Rows from block 11 of a small image classifier, named by matrix and row number. Rows with one number belong to one neuron. Each number is 128 + 32 x the weight over its row's rms, rounded and kept within 0 to 255. All counts start at 0. Numbers have three digits each. After the name is the row's rms in percent of the matrix's.
After each neuron's rows are labels from the 100 images, of 14848, where the neuron reaches its highest value: "responds to" is what is common among them. Only what is clearly more common there than usual is listed. The data: photos of plants, animals and fungi (iNaturalist).
# fc1: MLP up (model.blocks.11.mlp.fc1.weight, 384x192), inputs 0-191
# fc2: MLP down (model.blocks.11.mlp.fc2.weight, 192x384, transposed), outputs 0-191

fc1.131 099:101158134131099111203176131115119100156094121146127135130137124111185105141116181133113178087093122083237160097122140127179125116111081183151107161077130172099111058078123151095164100131118122092198128106113095071192211132096137132100108095105145127149156141178076132106121123119083139122153089143131138140129110112116151084138119116092112141185047094146198178156148080066115181173146126128111102103139144128171127120144163115165130149148125075144129162127126105160149122043156120075206134156148112075092137130107134146114147131138103076132091140147128093174096107158116137086
fc2.131 109:138141120152126141150123134100076133153079110128089119155137149113184095159174111124095155104175087104160159091105081163177104097110115105115108104140075126160090115159085115155104112150091120138109156153127158115170179135163166106055108129104148153125069139181103114108148093121155102123133151089097103154150158097145147121191152059076104163065099085151187076079150112071190187165170114128178201090127142169132102106144139154082116122088094090110139132169118135153127068186122147135132123138134117095068146121132171134131089175096096186104167163194092131133155126122177207108
responds to: order Charadriiformes; family: Laridae; text has "gull"

fc1.358 094:111183138151198129110158143146102139125148205161133173159108109127080082126121102115170115109115151113143132183099130172178101129103098158129117169149137105119050134111153122171124120083101109149112171183127082119074098087114162162149067150112132112105056154162089095099129130149122086100131096101090084094089078201170087134165139113139119123117170043170128113147091138121118094177107119154116167148111180118098107074155137157147113123171086106165086098125171162126138171089106184185152162137133108160101075080117136117079141097176146170155155194105090098141100131178152141159
fc2.358 100:142137127129160113139124092185122120164126176129196096108120133134158141162064118091163142082160088192142093095145130134097044136123096094154096189130110163123107118153067114102132126137081128095156144147102127087087109094105151151169071130124098084176144084130140134115056123176094156090111112141101092168113100093150092121171075139111100127156165143097124119058101179111158095186119168144072102113156132093120146097100141180120082113130084137151078089123120208096164168152141134115166120075181186114117125113105034125125058139132180134121135097164111155116137105069117134144
responds to: kingdom Plantae; phylum Tracheophyta; class Magnoliopsida

fc1.75 098:136194114052147105119187132093135091109142119097123102137132209049122126076126147167159111141075130145076131108172137134075176160123142106051098153197103150179111144120081114075114101074151190070108111111114113084103167185158135141146095145184121081175106141157125135098111173104161080123137141164090192128140112157146141132147112081092092167126132138057081141108107145153120081173137127112169170115131180164173153095085161107154111103159076137111108111160102142127134150126115127151129119117095087142072149163160150133089098154126141152153149116186121116050136137164151166133
fc2.75 108:150103151104137127080095125120110100119113098147121105110117158093172152111188110116122140159050149131165164111135068119119100099108094143111135146110167171139145125147069135100143110123110140112145127177143083119152103116131103115157102172189214081095123178147167074095153162161108095100122178131085167132114100161113085166138159099165219151053088137096087184090167185102136102100174099131091099158142159119162149140147160173160092073105105110090128130176077163141188132132114105148093086148122126116098145141199201095093150103140102158145166160091132091110109074147090170160
responds to: class: Insecta; order Lepidoptera; family: Tortricidae

fc1.61 103:136101186102151144189115108129095127095144105109116156072142154138155108145161116100153122189159145117122122133111089051149164169184178114133101152180136116134091071145088167099121144122161087100101107080125135153112106151117050127105118084112101171133130158125117147032109139141150205188123152125150165133075099136119161143122129132078154080152131191116138135149090057123122139199125134105110156117125131108063119103088107074087148164170141144108170098099123093148162140196165098110109075111147091138138125115151088114101164120154120177186149087129106219074116119189117108135
fc2.61 099:102127156143089145154149123104112183137115072114163197110149143205089100140136157175141101155044138097199156127144128130127153144089110128141173163167127141156173144108120094113114166138183073175113068132178151139109128099116113103156061068058091183195124110120083109129121138131156152096162139138181121144121129168148165075125138080131167059170165153096125155161095124140128142131117070158082145124086141112090220130124141090069132174121170114108109141154118068120163129144140110129156118184135070137151140130140144153177114091126116137176110057094096095088146137151118126130
responds to: kingdom Plantae; phylum Tracheophyta; class Magnoliopsida

fc1.208 086:150168144127139152171195066034198081124176099105125122108142172158125159171135121158127151155147110166110076063113145133072132149182128053069142070078096131134135168134137170104145139109131169122157139120137165081120067166157166154099093166102123118084105087102068056116154117079128091156128112128156124126198146105134136103095107103152138103145136121059101136121093086132111153173145158112161092167111153108152149097094080060154093097136153135176128103137139154180146136132122086127161128108165093162145138208122128131127065188132121152161126143128123157140150089083107126156
fc2.208 083:118067089129106085129095138120149087180097129162138144120181110087142134137086134155090114086104189168120091099142158078234114148058157167112113199118103088122110077184122179109101077132113141146123109132136191112202145095116131132164105048149117111122139130154183126124103097095150085092139123085105146086123106136120094118152135129126101167134118233147128069166157110126099127138156149101125144110198122160124120140148119187140091147176134126104084204094112093153097097163030166113151140147121095124124162136120116137117162116101164179117126148097162128103117148092099138123
responds to: order Charadriiformes

fc1.212 100:171076071152170124122166113100115072115109135159118166119119164169198097077177077171141145143127162163120121177088135125104066078124099165175084149096115131113123130118150114172184074113116085113133136144127098141119155157088152185070129102118142150061148111161096137083162147116100151120107075136100132128121099098160115144106062132152197150121146142098178149141125159158161117133079085118141114193140080115156122107172075110077208161138101103169130155102070183113148128181152127142117133161104117206105154114109095126121129134100022161155114115159106148157129109152155147166
fc2.212 101:138160111147182122152087116119137106138095133169130145057108072106143155105162173121152149129129201196163189146184094094114172103108117144112103149080154110132150125121084106153182106119144142111123135155084097091120133156148116083106099148137122124130084109168138171142120106167125088125149149134065187131159105092120138071110130069173149104145143147103100148151156164192086211121203075147103143136135110099137205165155178129110150166099128134096176084113069074143111208143118158140120160088172126159123186131109168122109095082102187128161194132137104091157126129096113118091
responds to: kingdom Plantae; phylum Tracheophyta; class Magnoliopsida

fc1.229 105:121107099147156092142152164115098133126104124020139143093138110121106133134150112096095177113168125127184129162053099101116112123135136169102068147113134109113150138132097108178019143117115134116146142152141117114188186124114163105097061155110139201099101131133183112039145159102138110176109165165085150145091140117143123139109160099125169134129111125119131123130126196087138156099078120124212163133106149072162066177146150123201166162131156078097157132148161157113138122129086095143112135162101121117122136164111142181070122097153111085188173153148096155114101060146145138153
fc2.229 105:101128173148107159094158131204107148129113115127144166136086100171188082184146113154109113121122136205163146170086148103085114119155154083123163107163114104100128135181120210121098147137198177110110178085136112094141154158124092164113127137097092179136084209148165162150155143128165196128160124150144135116113108124145123090144113142132096161148102169166132169130124108091116153132157129105142135090129067116228131153128199167162130098116061131125123137064099147110137132091143099058116076163166099113128104155134132145138105065128096110032127109158166160128101130116156088150
responds to: kingdom Plantae; class Magnoliopsida; family: Ardeidae

fc1.105 090:145102149131161095149106137046089093058101215115150157126132090163168041132145178119138061116153165115147159146161120103081076145139111134125145119106177111105145046136196074133124144102105130119147077134141122133110172072117189108118137088125197128103152147130088099107136110150114142131126141130115142149128070102094085114088081094142097113102161078131166136103153118133100118122164185124153180126159151130138167177038140147158129164137115130114110136184130118112106114120133178179155158074164138087120167092141099133133138215133179143152110168138072113132157093133100147071
fc2.105 092:175151121100124115112193110127142165116116135109165163125118120170126101165149168080122183086122140180113177118167130109175145192122141141157137064118134114122084069136115140152167078097115100146099067106082115145154135177127092152175118161134183106122108106136091150135121172170127140174137099134143126136172140143096170138132055064120078063134165098198108152085147168131075145109126126098139145175142118121034116195085190156124138155124130113081111161123132074104104132156143157027074115091205103133119140142140124067108090097071134148141099104118120111134106115093136114117
responds to: kingdom Plantae; phylum Tracheophyta; class Magnoliopsida; order: Lamiales

fc1.26 111:122129169122165111171100155187127065114131123164099173145160102143151100103208165123120140087108050109156149081201164104076162086101112160103145143138142113118183124052122154153198164141112151112097175090075133126188105145205108176097094111075182135108149098145144072119096165136189168170118117126137141070085122108129116119110125130165126201117157158154092175073133080134179103078172130145111129124125138111146114145082169092068144145116125108143114129125162092166155166098072098116118106095073111079144131121116139098139087112129141139135145097127132120162202132132124151103
fc2.26 120:141126133083124141184158152197162122063114113142105162142138141146138147150114105150156160136172094122059120093150128114104164099098078093172111140182094108132169176119179169155111116126180162162113097147076152173141148169121199164091110076127142115116097170098134094048112134092175115211099131112066155097122073131112099137173077110144129124127070135136115168048115192134141154114107170090108080089124125167102122216100122119093107121084119143134167131111128106085128135129160147085165190145109137115159144122132123158079087141111188140075163106113128112142085094107080143108
responds to: class: Insecta; order Lepidoptera; family: Nymphalidae

fc1.54 125:142107176132163065121199078191109160092106138065111122076132172138103124177185167092134118124069174129150152049177132130076147197181046143138149128115126134098121109163125159110138083131124166068127163101144144139157122161166100129062151092115113165132134109081132133165122081110119120132140092095126062124157099070129090115154096131128106147118120188121080133104156119178197150131106131090140156168138158079144149050123140100117118129139170119180141081105141151150153137166128077162098128170116071140139142174131104120156098089166159132132112174171143144096088099115178096106
fc2.54 118:102071192139126132171132090154071188102072114123129150094153113075168150157131105173155143108146175108126158089156115124146124186182114131087114163125165119093106089115103191084130080123100128103093151117079126127111147137157114112073119195184107142153177156061074086092131114107121126102119116083130116124111135116079110138098142117148155203162133098203114143100131121145194143161150115100124144157120111108095123104089153117092096077175097166153166096100092090162133149165121080175083130115141161097117173148148108149145123107174082142080164130091076133043113118069133154065
responds to: order Charadriiformes; family: Scolopacidae; text has "sandpiper"

fc1.154 109:108110137147137102125104123145131110051101092201236152146200146188156062161100122146081111114119128118126106142200142108089155175162143139134133116085157103194191108111191125150145069102106122115133087119142084160085114109149100142133102079092120063094100103111105143095149157152122131150129086163169113162120118182118097110111188115158104148095107037103127161099106109145149134185128198086108156117117162168141112153161164189143135162110130078136181097096155133131111195144118138121119120091110126146115100151116154139133180085133072110074122181129094104149133135114147138093
fc2.154 114:176153144082166121119182065048179091134154129123149134084119168123134146137109131070142129109107174166107106151146077128094135088159163085113093121061078086138087137112170175204120134130118098100113108114125114158149172176130161122120104191144179119087113124091151052109120075112202071069093142173209166157137091154085104141142106107170112125132119123103085124136119142137100122162096190152099154165166162130069178139150110172108116082127085123129105165138172171154149122144121181130105124119147165093086148122164107115168176094126129130148119138148139140084050129120094155145
responds to: kingdom Plantae; phylum Tracheophyta; class Magnoliopsida

fc1.381 115:063126120099140089099121139131083127154090100152129104136116118137088176196124139113135095148148118046143082122158145123106072196122059117170124091059178149122161154118118176165192171101121176076142112164089155121110203155080148113118141133141104090104118140112211094104172089104123121109130121177173103168079154150191154098132121121133123109123155123102168130120138103148114142124134116106133129154048144088136127092125121071153117160163144113126163139138148150106121141165215107156093199189109096149118124073163124071138082156088110116203135169094147147109110145110120086103
fc2.381 115:118116155153132101125097162068108171186115107118131088119201095124154096118113153112134134095133123078080147146154111114121137085109099090119118163110145126123113161168147122099075115072173181148146124194114092191096106138089124129081159143172144114168144150144094102110113113111119108106131161134069067084105188194171078084137137117106138152124090114083103101083105093093166111173167149090172151087116088118121199073070096169143096079157135110193125108088155124130142137100170070105112074148098095138113134090189043166121121147140124128130099114113187196135155134100139137094
responds to: order Charadriiformes

fc1.132 113:113159116109147173167113158111099101164103066110133151126143108126130098147139101117103088207055118135103142099074121180149123165098154112148134144134162133128098111116109099109118155085185105138173133150102144131142132155093143080139107141102093069086157200144120130088115178115130123133109158132139105056125108142117172175161109125192086123111115118147100147125062089191170146152135157170150123156090182155128120086133095118122161086076135154126092127128186172104141119075152132184144136171098112126194099082163142036090128145133145216074104052161120148136080121148105193131
fc2.132 116:101113137125081177125101151117152092132121140054061149038095184096131050143131081112136104154099104125149150100173094165114114159142138083214142156150099146089169118085207109077130107100118136167173100128114164115073133184148123114126116121150111125140086145135077181125073190160090132161122122112172130144136133141117093125139147107146065167128147126150140162123096100165117051106149102146114141151106129126141111180100137115093160050130116162157161145190101132123106121127149151163099159118121128101152075159188167080077117142146152124160116089157111160123107123057129211112
responds to: class: Insecta; order Lepidoptera; family: Nymphalidae

fc1.19 087:155122118155133103117136158112124097096104141084078190124134106119111138124126123086098126104092188110019089139148130099150136155085094113121129094094135153128135086091134146157104146073156155142130061122112108141110128128156131071098146166130146147130061140116129103111113089130060112072089207150115132105136080063122158166157137122205076138115175161128152142109160139150081082126128139181170123171146178143104132134134088125121181196136079194144122176157124056119154181091167135138103212132099071139094136182132161111115082113179107083105138154140146161139128120172169147145
fc2.19 080:150127123149083100116113073114138145106124091101146125161139188151084133118173118117153135080150152169237148150185120151140095135110190126148168138107159121091115086144128156094162087154133125129113087139136116118159119098138173083140131135116086108164035100142116177166091134116098148162159130186091135155153141087046128100076050150103096128067171133139142092092167110150072096145100117077174106177154134157077184170095131110095167066140112065137142111096131169145115098174163127115169089159149103126078143118164106080156133058104131114116153172124104109152112105153147154121
responds to: kingdom Plantae; phylum Tracheophyta; class Magnoliopsida

fc1.169 103:154101145120100063134134110114119111094078109131117189113112134108170106157089171141127117131114156122151079150180186187104153087202149130156081108107157121049135133122098125091123130107108159170151129081148106075087135144127151129131135149093128116139180111153086116118141147116106083139104117119154054151106143112133103157153118153077101171201119100098133049146115073110089094128137076118151137152145059143186117183107114189149211127139163122148104126145088108169147146137096113134087164139141170138095138176111091119110144161151095154117125171074174152084231090157137188158
fc2.169 099:085143144118191177071081184107176075104146093052191046088140124107157097128108199074150079064154123110153154099135082146124182158095114118181152115089116109133126140127135173107125142124108128127101178172145140133120097153100097159150117099093075077119094196106118134117143141124106108117127149182095125117099193145138169130119148101165095098110014135161151127147116070135123102101109098158107158130102123098140156148135154129121126113132122163121101118146124133103105130149125102110148123185096179083136167179162143064116089133061116114091067161150168142132132184147177153128
responds to: order Charadriiformes