config.toml
model = "image classifier"
horizontal_flip = true
arch = "vit"
fused_qkv = false
layers = 14
nesterov = true
orthogonalizer = "newton_schulz_5"
adamw_lr_other_params = 0.0011
cautious_weight_decay = true
max_steps = 12400
batch_size = 256
adamw_weight_decay_other_params = 0.05
Rows from block 11 of a small image classifier, named by matrix and row number. Rows with one number belong to one neuron. Each number is 128 + 32 x the weight over its row's rms, rounded and kept within 0 to 255. All counts start at 0.
Before each neuron's rows are labels from the 100 images, of 14848, where the neuron reaches its highest value: "top examples" is what is common among them. Only what is clearly more common there than usual is listed. The data: photos of plants, animals and fungi (iNaturalist). In brackets: how many of the 100.
# fc1: MLP up (model.blocks.11.mlp.fc1.weight, 384x192), inputs 0-191
# fc2: MLP down (model.blocks.11.mlp.fc2.weight, 192x384, transposed), outputs 0-191

top examples: order Lepidoptera (95); class: Insecta (95); family: Lycaenidae (88)
fc1.180 [123  86 136  82 136 140 108 111 142 149 119 118 175  99 134 151  98 203 143 152 123 144 156 161 135  97 170 123  79 141 160 162  89 122 136 173  98 175  79  62 121 109 128 127 130 108  80  73 125 161 119  96 166 222 123 181 139 137 114 149  90  74 154 128 106  95 132 128  88 101 106 119 160 154 171 110 150  96  96 137 103 154  88  85 151 127 115 126 114 140 108 211 152 133 114 157 113 101 162 120 105 141 150 113 135 100 115 104 189  79 205 193  82 155 142 179 180 117 119 114  94  59  68 156  93 184 134 130 130 117  80 123  96  91 104 142 138 177  93 149 137 112 121 159 141 127 180 166  94 150 128  87 109 139 121 112 145  83 150 104 154 159 155 115 200 112  47 126 115 106 193 140 136 146 121 113 112 136 117  81  66 151 133 146 142 144 160  86 123 192 161 124]
fc2.180 [112  76 127 134 154 135  85 124 123 168  55  97  78 111 131 107  61 150 185 154 170  93 111 166 108 109 104 144 174 150 193 136 125 153 153 126 111 197 108  11 157 104 113  99 110 161 101  97 150 135  82  68 124 169 125 183  79  52 110 143  93 116  89 137 163 137 100  94 127  70 153  88 103 186 180 128 186 131 109 101 127 211 109 148 152 158  97 142  72 183 146 150 112 122 130 101  89 130 139 134 100 150 136 177 127 120 130 129  91  81 188 153 158 156 180 113 195 144 100 149 124 139 156 195 123  92 162  95 107 130 156 127 108 105 121 109 169 190 145 143  89 121 151 133 106  87 165 132 127 106 139 117 100 136 145 137  92 131 162  84 145 121 167 114 167 145 119 104 142 122 143 140 143  92 170  77 152 115 128 156 110 136 152 146 135 137 140 116 160 153 148  96]

top examples: order Lepidoptera (37); text has "white" (31); family: Pieridae (29)
fc1.293 [109  82 131 142 129 139 119 195 113  62 134  89 136 172 118 128 157 184  82 142 150 106 102  91 131 120 143 104 137  79 115 100 144 116  95 152 127 144 157 115 150 130 115 107  80 166 147 180 143 133 189  96 131  87 125  98 210 102 124 187  83  91 124 135 100 151 153 164 132 109  88 111  95  81 173 103 137 143  89 131 137 223  76 129 165  95 153 102 136 109 190 127 113 172  80 187 171 172 176 128 134 146 187  97 170 145 142 150 182 142 126 168  84 100 146 125  68 113 163 193  90 113  97 127 122 118  98 159 164 149 118 186  88 181 121 124 149 163  77 143 125  88 140 104 150 129 109 128 123 161 145 134 104  58 126  95 130 135 190 153 130 134 121 141  68 108 123  50 121 131 123  76 106 120  96 150 143  68 121 145 187 125 149 132 110 147 103  73 118 144 131 129]
fc2.293 [134 153 179 101 121 104 145 161  97  99 180  84 148 124 157 126 122 136 168 120  99 118 128 168 124 166  93 121  53  98 129 115 176 140 131 161 142  94 150 123  67 151 213 140 183 160 150 170 111  81 114  82  98 123 112 134 124  93 149 116  84 155 161 119 139  90 140 141 102 141 189  72  86  72 193 134 125 123  97 149 122 114 151 169  79 158  50 118  53 118  81 128 124  98 108 123 110 151  80 126 109 146 154 102 125 150 116  75 173 142  92  58 118  90 107 121 119 140 115 133 165 146 115 160  96 110 114 203 176 118 144 117 127 146 115 155 113 178  91 146 103 100 135 165 127  67 124 130 106 121 110  76 170 173 139  53 108  88 145 169 151 145 117 117 122 151 207 162 189  85 117 142 138  80 156 130 128 119  78  85 132  80 158 138 128 142  85 168 138 166 132 136]

top examples: order Lepidoptera (63); family: Pieridae (41); text has "pieris" (25)
fc1.221 [104  93 184 150  74 139  97 147  85  88 125  42 119 135 115 118 143 151 117 134 127 162 117 158 122 125 132 139 185 143 116 119 153 133 118 145 157 138 106 111 121  80 159 109 115 146 130 123 156  88 170  32 116 129  87 145 120 123 176 170  96 102 112 165 130 156 160 110 102 113  74 121 152 110 184  97 141 173 127  94 128 165 102 138 133 100 147 120  80  67 152 174 133  82 154 124 129 117 115 144  95 128  96 134 143 121 210 143 157 156 144 174 111 160  66 162  98 107 178 157 161 124 104  54 120 196 109 127 120 200 141 154 125 177 146 113 138 159  93 221 124 101 131 148 151  96 186 109 119 175 143  60 154 101  98 131 156 130 129 159 160 107 131 143 152 174 158 154 155 102 159  56 128 116  40 148 118 109  73 134 142 125 142 128 107 141  71 187 115 127 107 100]
fc2.221 [139 118 133  51 145  65  58 152 117  90 160 136 181 113 142 138 103 158 110 117 125 155 138 163 111 137 128 174 169  94 147 161 106  95 181 144 122 137  86 121 142 116 137 111 120 162 154  99 114 126  98  98 166 133 101 107  69  93 106 126 145 123 131  87 162 169 109  44 139 169 202 122 119  75 190  91 142 105 141 129 126 220 129 128 117 119 131 114  55 107 160  96 152 141 154  99 134 133 153  75 155  93  65 173 177 142 163  84 112 186 150 169 125 170  94 138 130 112 152 114 120 179 113 115 104 146 142 167  87 135 110 123 201 101 126 171 129 126 119 161 114 107 104 110  95  72 112 154 136 164 150 114 165  94 133  78 175  47 115 166 168  85 126 142 111 124 102 166 110  87 156 113 137 162 126 127 177 112 131 103 132 110 118 100 167 175 115 160 123  44  95 112]

top examples: order Lepidoptera (33)
fc1.41 [136  98 118 142 110 114 131 121 112  80  99 101  83  87  87 173 199  99 114 168 181 185  76 153 152 115 142 137  78  44 124  96 173 108 101 119 104 108 151 100  63 142 147 155 161 150 118 136  86 188 115  95 133 122 136 107  99 144  81 202 145 138 129 132 159 124 114 115 132 159 140 102 129 127 157 133 132 171 159 145 103 164 135  80 177 147  90  80 109 106  92 121 107 153  90 150  88  94 120 138 115 114  55 118 192 143 167 133 179 150  94 160 107 129 152 166 111 130 122 138 117 218  76  87 113 138 163  73 180 116  96 102  75  96 178 174 130  90 143 111 153 166 130 127 155 115  75 134 138 179 163 124 147 133 153 217 157 108 147 113 104  94 137 169  99 133 115  87 151 142 133  85 163 125 116 123 158 123 162 136  87 141 122 132 150 193 142 143 155 109  51 119]
fc2.41 [197  77 114 139 117 131 137 106 125 133 124 130 142 125  90 170  87 139 180 134  74 154 112 111 135 129 132 138 135  97 134 122  57  96 108 150 105 142 135 150 234  94  80 134 114 102  92 118  91 100 130 117 106 117 125 155 114 142  99 105 112 152 127 108 186 153 170  89 121 196 127 116 117 112 129  69 125 111 185 154  84 180 116 142 171 193 152 104 160 130 160  83 100  83 131 132 219 136 147 127 139 115  70 121 117 110 147 143 182 114 176 138 118 123  87 152 205 169 102 128 108  89 114 142 128 131  87  67 171 174 122 200 177 173 154 100 145  86  84 117 100 125 183 134 207 171 114 131 111 149  73 180 130 140 145 136 142  77  87 143 131 131 128 158 129 128 106  81 112 138 127 118 127 146 124 130 131 128 103  96 121  98 160  88 135 137 155 182 145 116 144  33]

top examples: order Lepidoptera (35)
fc1.331 [109 136 179 134 158  42 131 174  90  85  81  97 119 118  95 108 200  74 115 161 153 133  77 105 117 125 160 109 165 184 149 199  66 132 116 141 161 122 153 146 167 105 110  85 141 179 147 139 102 154 108 129 149 152 150  98 149  89 177 149 106  84 147 151 117 171 139 136  81  99 172 147 105 152 132  91  94 134 106  87 140 172 136 138 121 122 130 122 181 152  59 129  91 141  94 174 140 135  75 158 104 153 144  88 137 143 145 141 162  72 119 188 113 105  95 115 133 134 124 146 130 123 115 142  79 159 175  85 124 143 145 132 151 148 150  87 182  92 104  87 113  98  71 193 133 100 130 161  33 160 119  59  93 128 142  85 133  98 131  49 121 167  90 185  94 166 140 137 158 133  94 145 174 119 148 119 161  95 163 175 134 116 140 133 101 101 126 132  98 147 150 147]
fc2.331 [ 94 118 127 191 139 181 156 102 140  78 163 138 158 140 121  99 147 145 113 149 138 194  88  63 107 153  75 139 105 168 175 135  89  15 111 120 143 135 122 139 166 105 126 161 149 138  62 115 152 149  75 146 187 142 175 152 113 104 123 102  99  92 146 128 161  98 155 108 151  98 107 114 119 129  29 129  87 177  84 157 161  38 176 134 131 197 138 105 153 162  82 114  91 146 150 171 100 117 174 125  62 125  94 134 119 125 111 145 150 112  82 127 141 100 136 120  72 130 103  88 141 165 137 109 111  93 165  88  87  87 102 167  99 171  98 131 107 140  91  92 141 108 147 128 135 119 107 112 169 150 124 142 115 191 117 163 103 157 176  93 138 106 118 152 143 152 143 119 110 132 154 168 108  75 109  97 108 131 160 137 167  94 155 123 130  90 173 186 136 162 172 139]

top examples: class Aves (95); phylum Chordata (95)
fc1.159 [136 156 159 141 122 189 119 118 147 119 108 117  91  84 122 143 190 189  93 194 154 142 149 125 190  73 110 138 172 106 124 129  97 131 153 116 177 124 126 178 155  84  88 127  72 148  90 140 201  87 155  74  80 161  91 148 118 203 134 118 125 180 129  63 129 127 189  68  95 127 124 144 148 141 131 100 174 160 162 141 100 167  93 143 104 194  80 103 102 112  68 163 146 108 136 181 132 126 113  82 142  71 144 118  92 159 155 117  96 102 140  83 169 161 169 127 199 155 147 127 136 145 122 113  89 147 124 105 111 129 166 152 116  99 103 116 136 108 166 135 107 107  91 135 189  94 123 109 163 175 127  97 101 122 105  87 123 154  77 127 144 135  51 141 159 139 108 107 169 114 177 114  91  73 116  91  95 127 146 116 130  72 174 164 100  99 146 126 146 104 131  99]
fc2.159 [143 107 201 151 127 101  80 180 184 131  84  93 143 136 155 171 158 118 151 110 157 150 145 124 153 108 130 133 216 177 118  80  85 115 145 137 141 129  95 125 130 104 148 105 124 178 160 115  72 135 184 126 124 106 192 138  66 178  77 128 147 154 159  65 137 129 154 162 162 148 105 122 123  79 116 146 100 169 102 142 148 128 148 135 153  95 116 132 150 122 138  73  64 123 139  97  83 139 160  92 135 179 129 170 156  89 137 160 135 196 187  51 117 127 102 139 124 109  76 142 151 180 127 113 101 166  90  73 124 141 132 117 144 125  92 199 122 165 115 139  94 124  99 104 144 140 136 175 158 116 123 138 157 151 155 132  92 106 171 164 163 105 178 115  55 126 167  80 116 134 226  91  95 171 104 168 127  91 138 159 148 156 102  99 103 123 178 122 127 157 134 142]

top examples: class Aves (97); order Passeriformes (84)
fc1.199 [133 114  97 124 140 122 166  97 114 103  91 143  96 144 106 159 108 190 163 163 158 150  94 114 146 158  73  91 119 123 118 124  80 182 170 134 221 131 148 130 136  67 151 160 133 123  72 106 216 117 137 128 102 165 128  87 143  58 103 135 132 147 103 122 100 152 185 128 143 132 110 147 127 151 111 140 171 132 144 189 107 126 167 150  72 147  45 154  98  89 141 141  98 138 102 160 155 115 128 127 119 130 126 187 107 140 127 120  82 129  97 176  69 141 126 122 101 101 127  84  64 147 118 137 170 156 155 124  66 133  75 119 131 121 136 126 102 124 116 117 222 114 150  92 127 149 139 146 162 123  74 113 153  75 204 138 161 158 130 138 123 120 180 126 178  96 136 135 144 112 137 102  84  80 200  72 118 155 147 121 133  78 127 100 100 134 197 148  75  89 162 138]
fc2.199 [165 140 118 116  96 124 107 220 117 138 110 109 108 105 163  96 186 119 194 177 158 113 130 136 106 122 138  74 146 164  88 103 127 162 197 154 165 111 148 118 175 115 208 130  79  89 171 173 103 117 147 194 133 120 159 130  74 100 148 151 142 127 145 101 112  87 103 100 141  95 161 111 144 143 152 139 149 241 156 122  93 131 156 151 150 134 138 190 144 132 185 125 141 128 119 139 140 118 125 164 143 155 102 111  52 132 117  95 137 190 108 113 171 137 170 137 146 151  98  87 156  83 141  70 131 116 187 120 170 102  99 101  84 148 146 153 120 124  83 121 107 173 133 209  89 142 169 116 128 125 123 108 128 104  99 102 156 116 167 109  83 136 130 124 107 137  91 170  74  87 129  75  91  79 135  86 130 139 110 106  79 111  51 140 137 146 158 147 162 156 152 123]

top examples: class Aves (85); order Charadriiformes (58)
fc1.211 [153 148  84 103 114 132 128 178 195 157 117 136  53 117 163 139 106 180  92 109 190 184 104 133 134  67 145  95 134  88 132 153 171  77 149 113 117 129 146  86 183 155 174 199  74 130 157 148 101 143 155 122  89 138 110 113 119 116 173 140 115 103 148 120 112 181 131 117 125 143 112  92 113  86  95 131  86 106 154  91 176 135 130 116 116 133 165  86 131 138 159 149 170 116 195 105  93  61 114 122  77 127 150 110  78 185 126  97 151 112  92 140  88 129 179 155  76 136 160 159 118 203  58 109  96 124 180 168 200 129 178 151 132 151  86  76 111 119 140 168 147  86 123 117 124 159 167 126 100 134 130 118 155  99 182 102 109 144 122  98 145 113 167  92 147 110 151 111  79  67  99  96 166 114 121 111 141 135 147 120 112 158 145 126 187  80 123  84 101  92 177 113]
fc2.211 [ 93 206 142  80 130 127 178  74 129 151  93 156 156 127 140 138 174 124  49 132 121 112 185 144 139 129 123  70 186 159 158 131 139  63 151 131  74 116 123 142 117 119  84 164 105 129 159 118 164 128 123  77 143 151 100 178 122 145 143 144 133 106 157 170 126 115  98 135 124 166 103  40  82 142  96 158  82 162 105  99 141 137 120 162 138 127 108 158 158 102 101 141 118 108 134 179  53 117 132 119 134 159  13 121 115 198 132 144 170 120 167 141 138 162 162  71 126 129 166 154  71 115 141 136  93 142 119 109 115 114 214 130 142 145 137 125 157 124 110  61 135 114  87 137 105 104 102 182 134 149 142  97  68 164 157 145 156 178 157 127 132  90 163 137  86 170 163 118 129 121  84  90 142  71 119  97 146 149 174  83 125 143  79 147 141 112 113 104  80 112 162 135]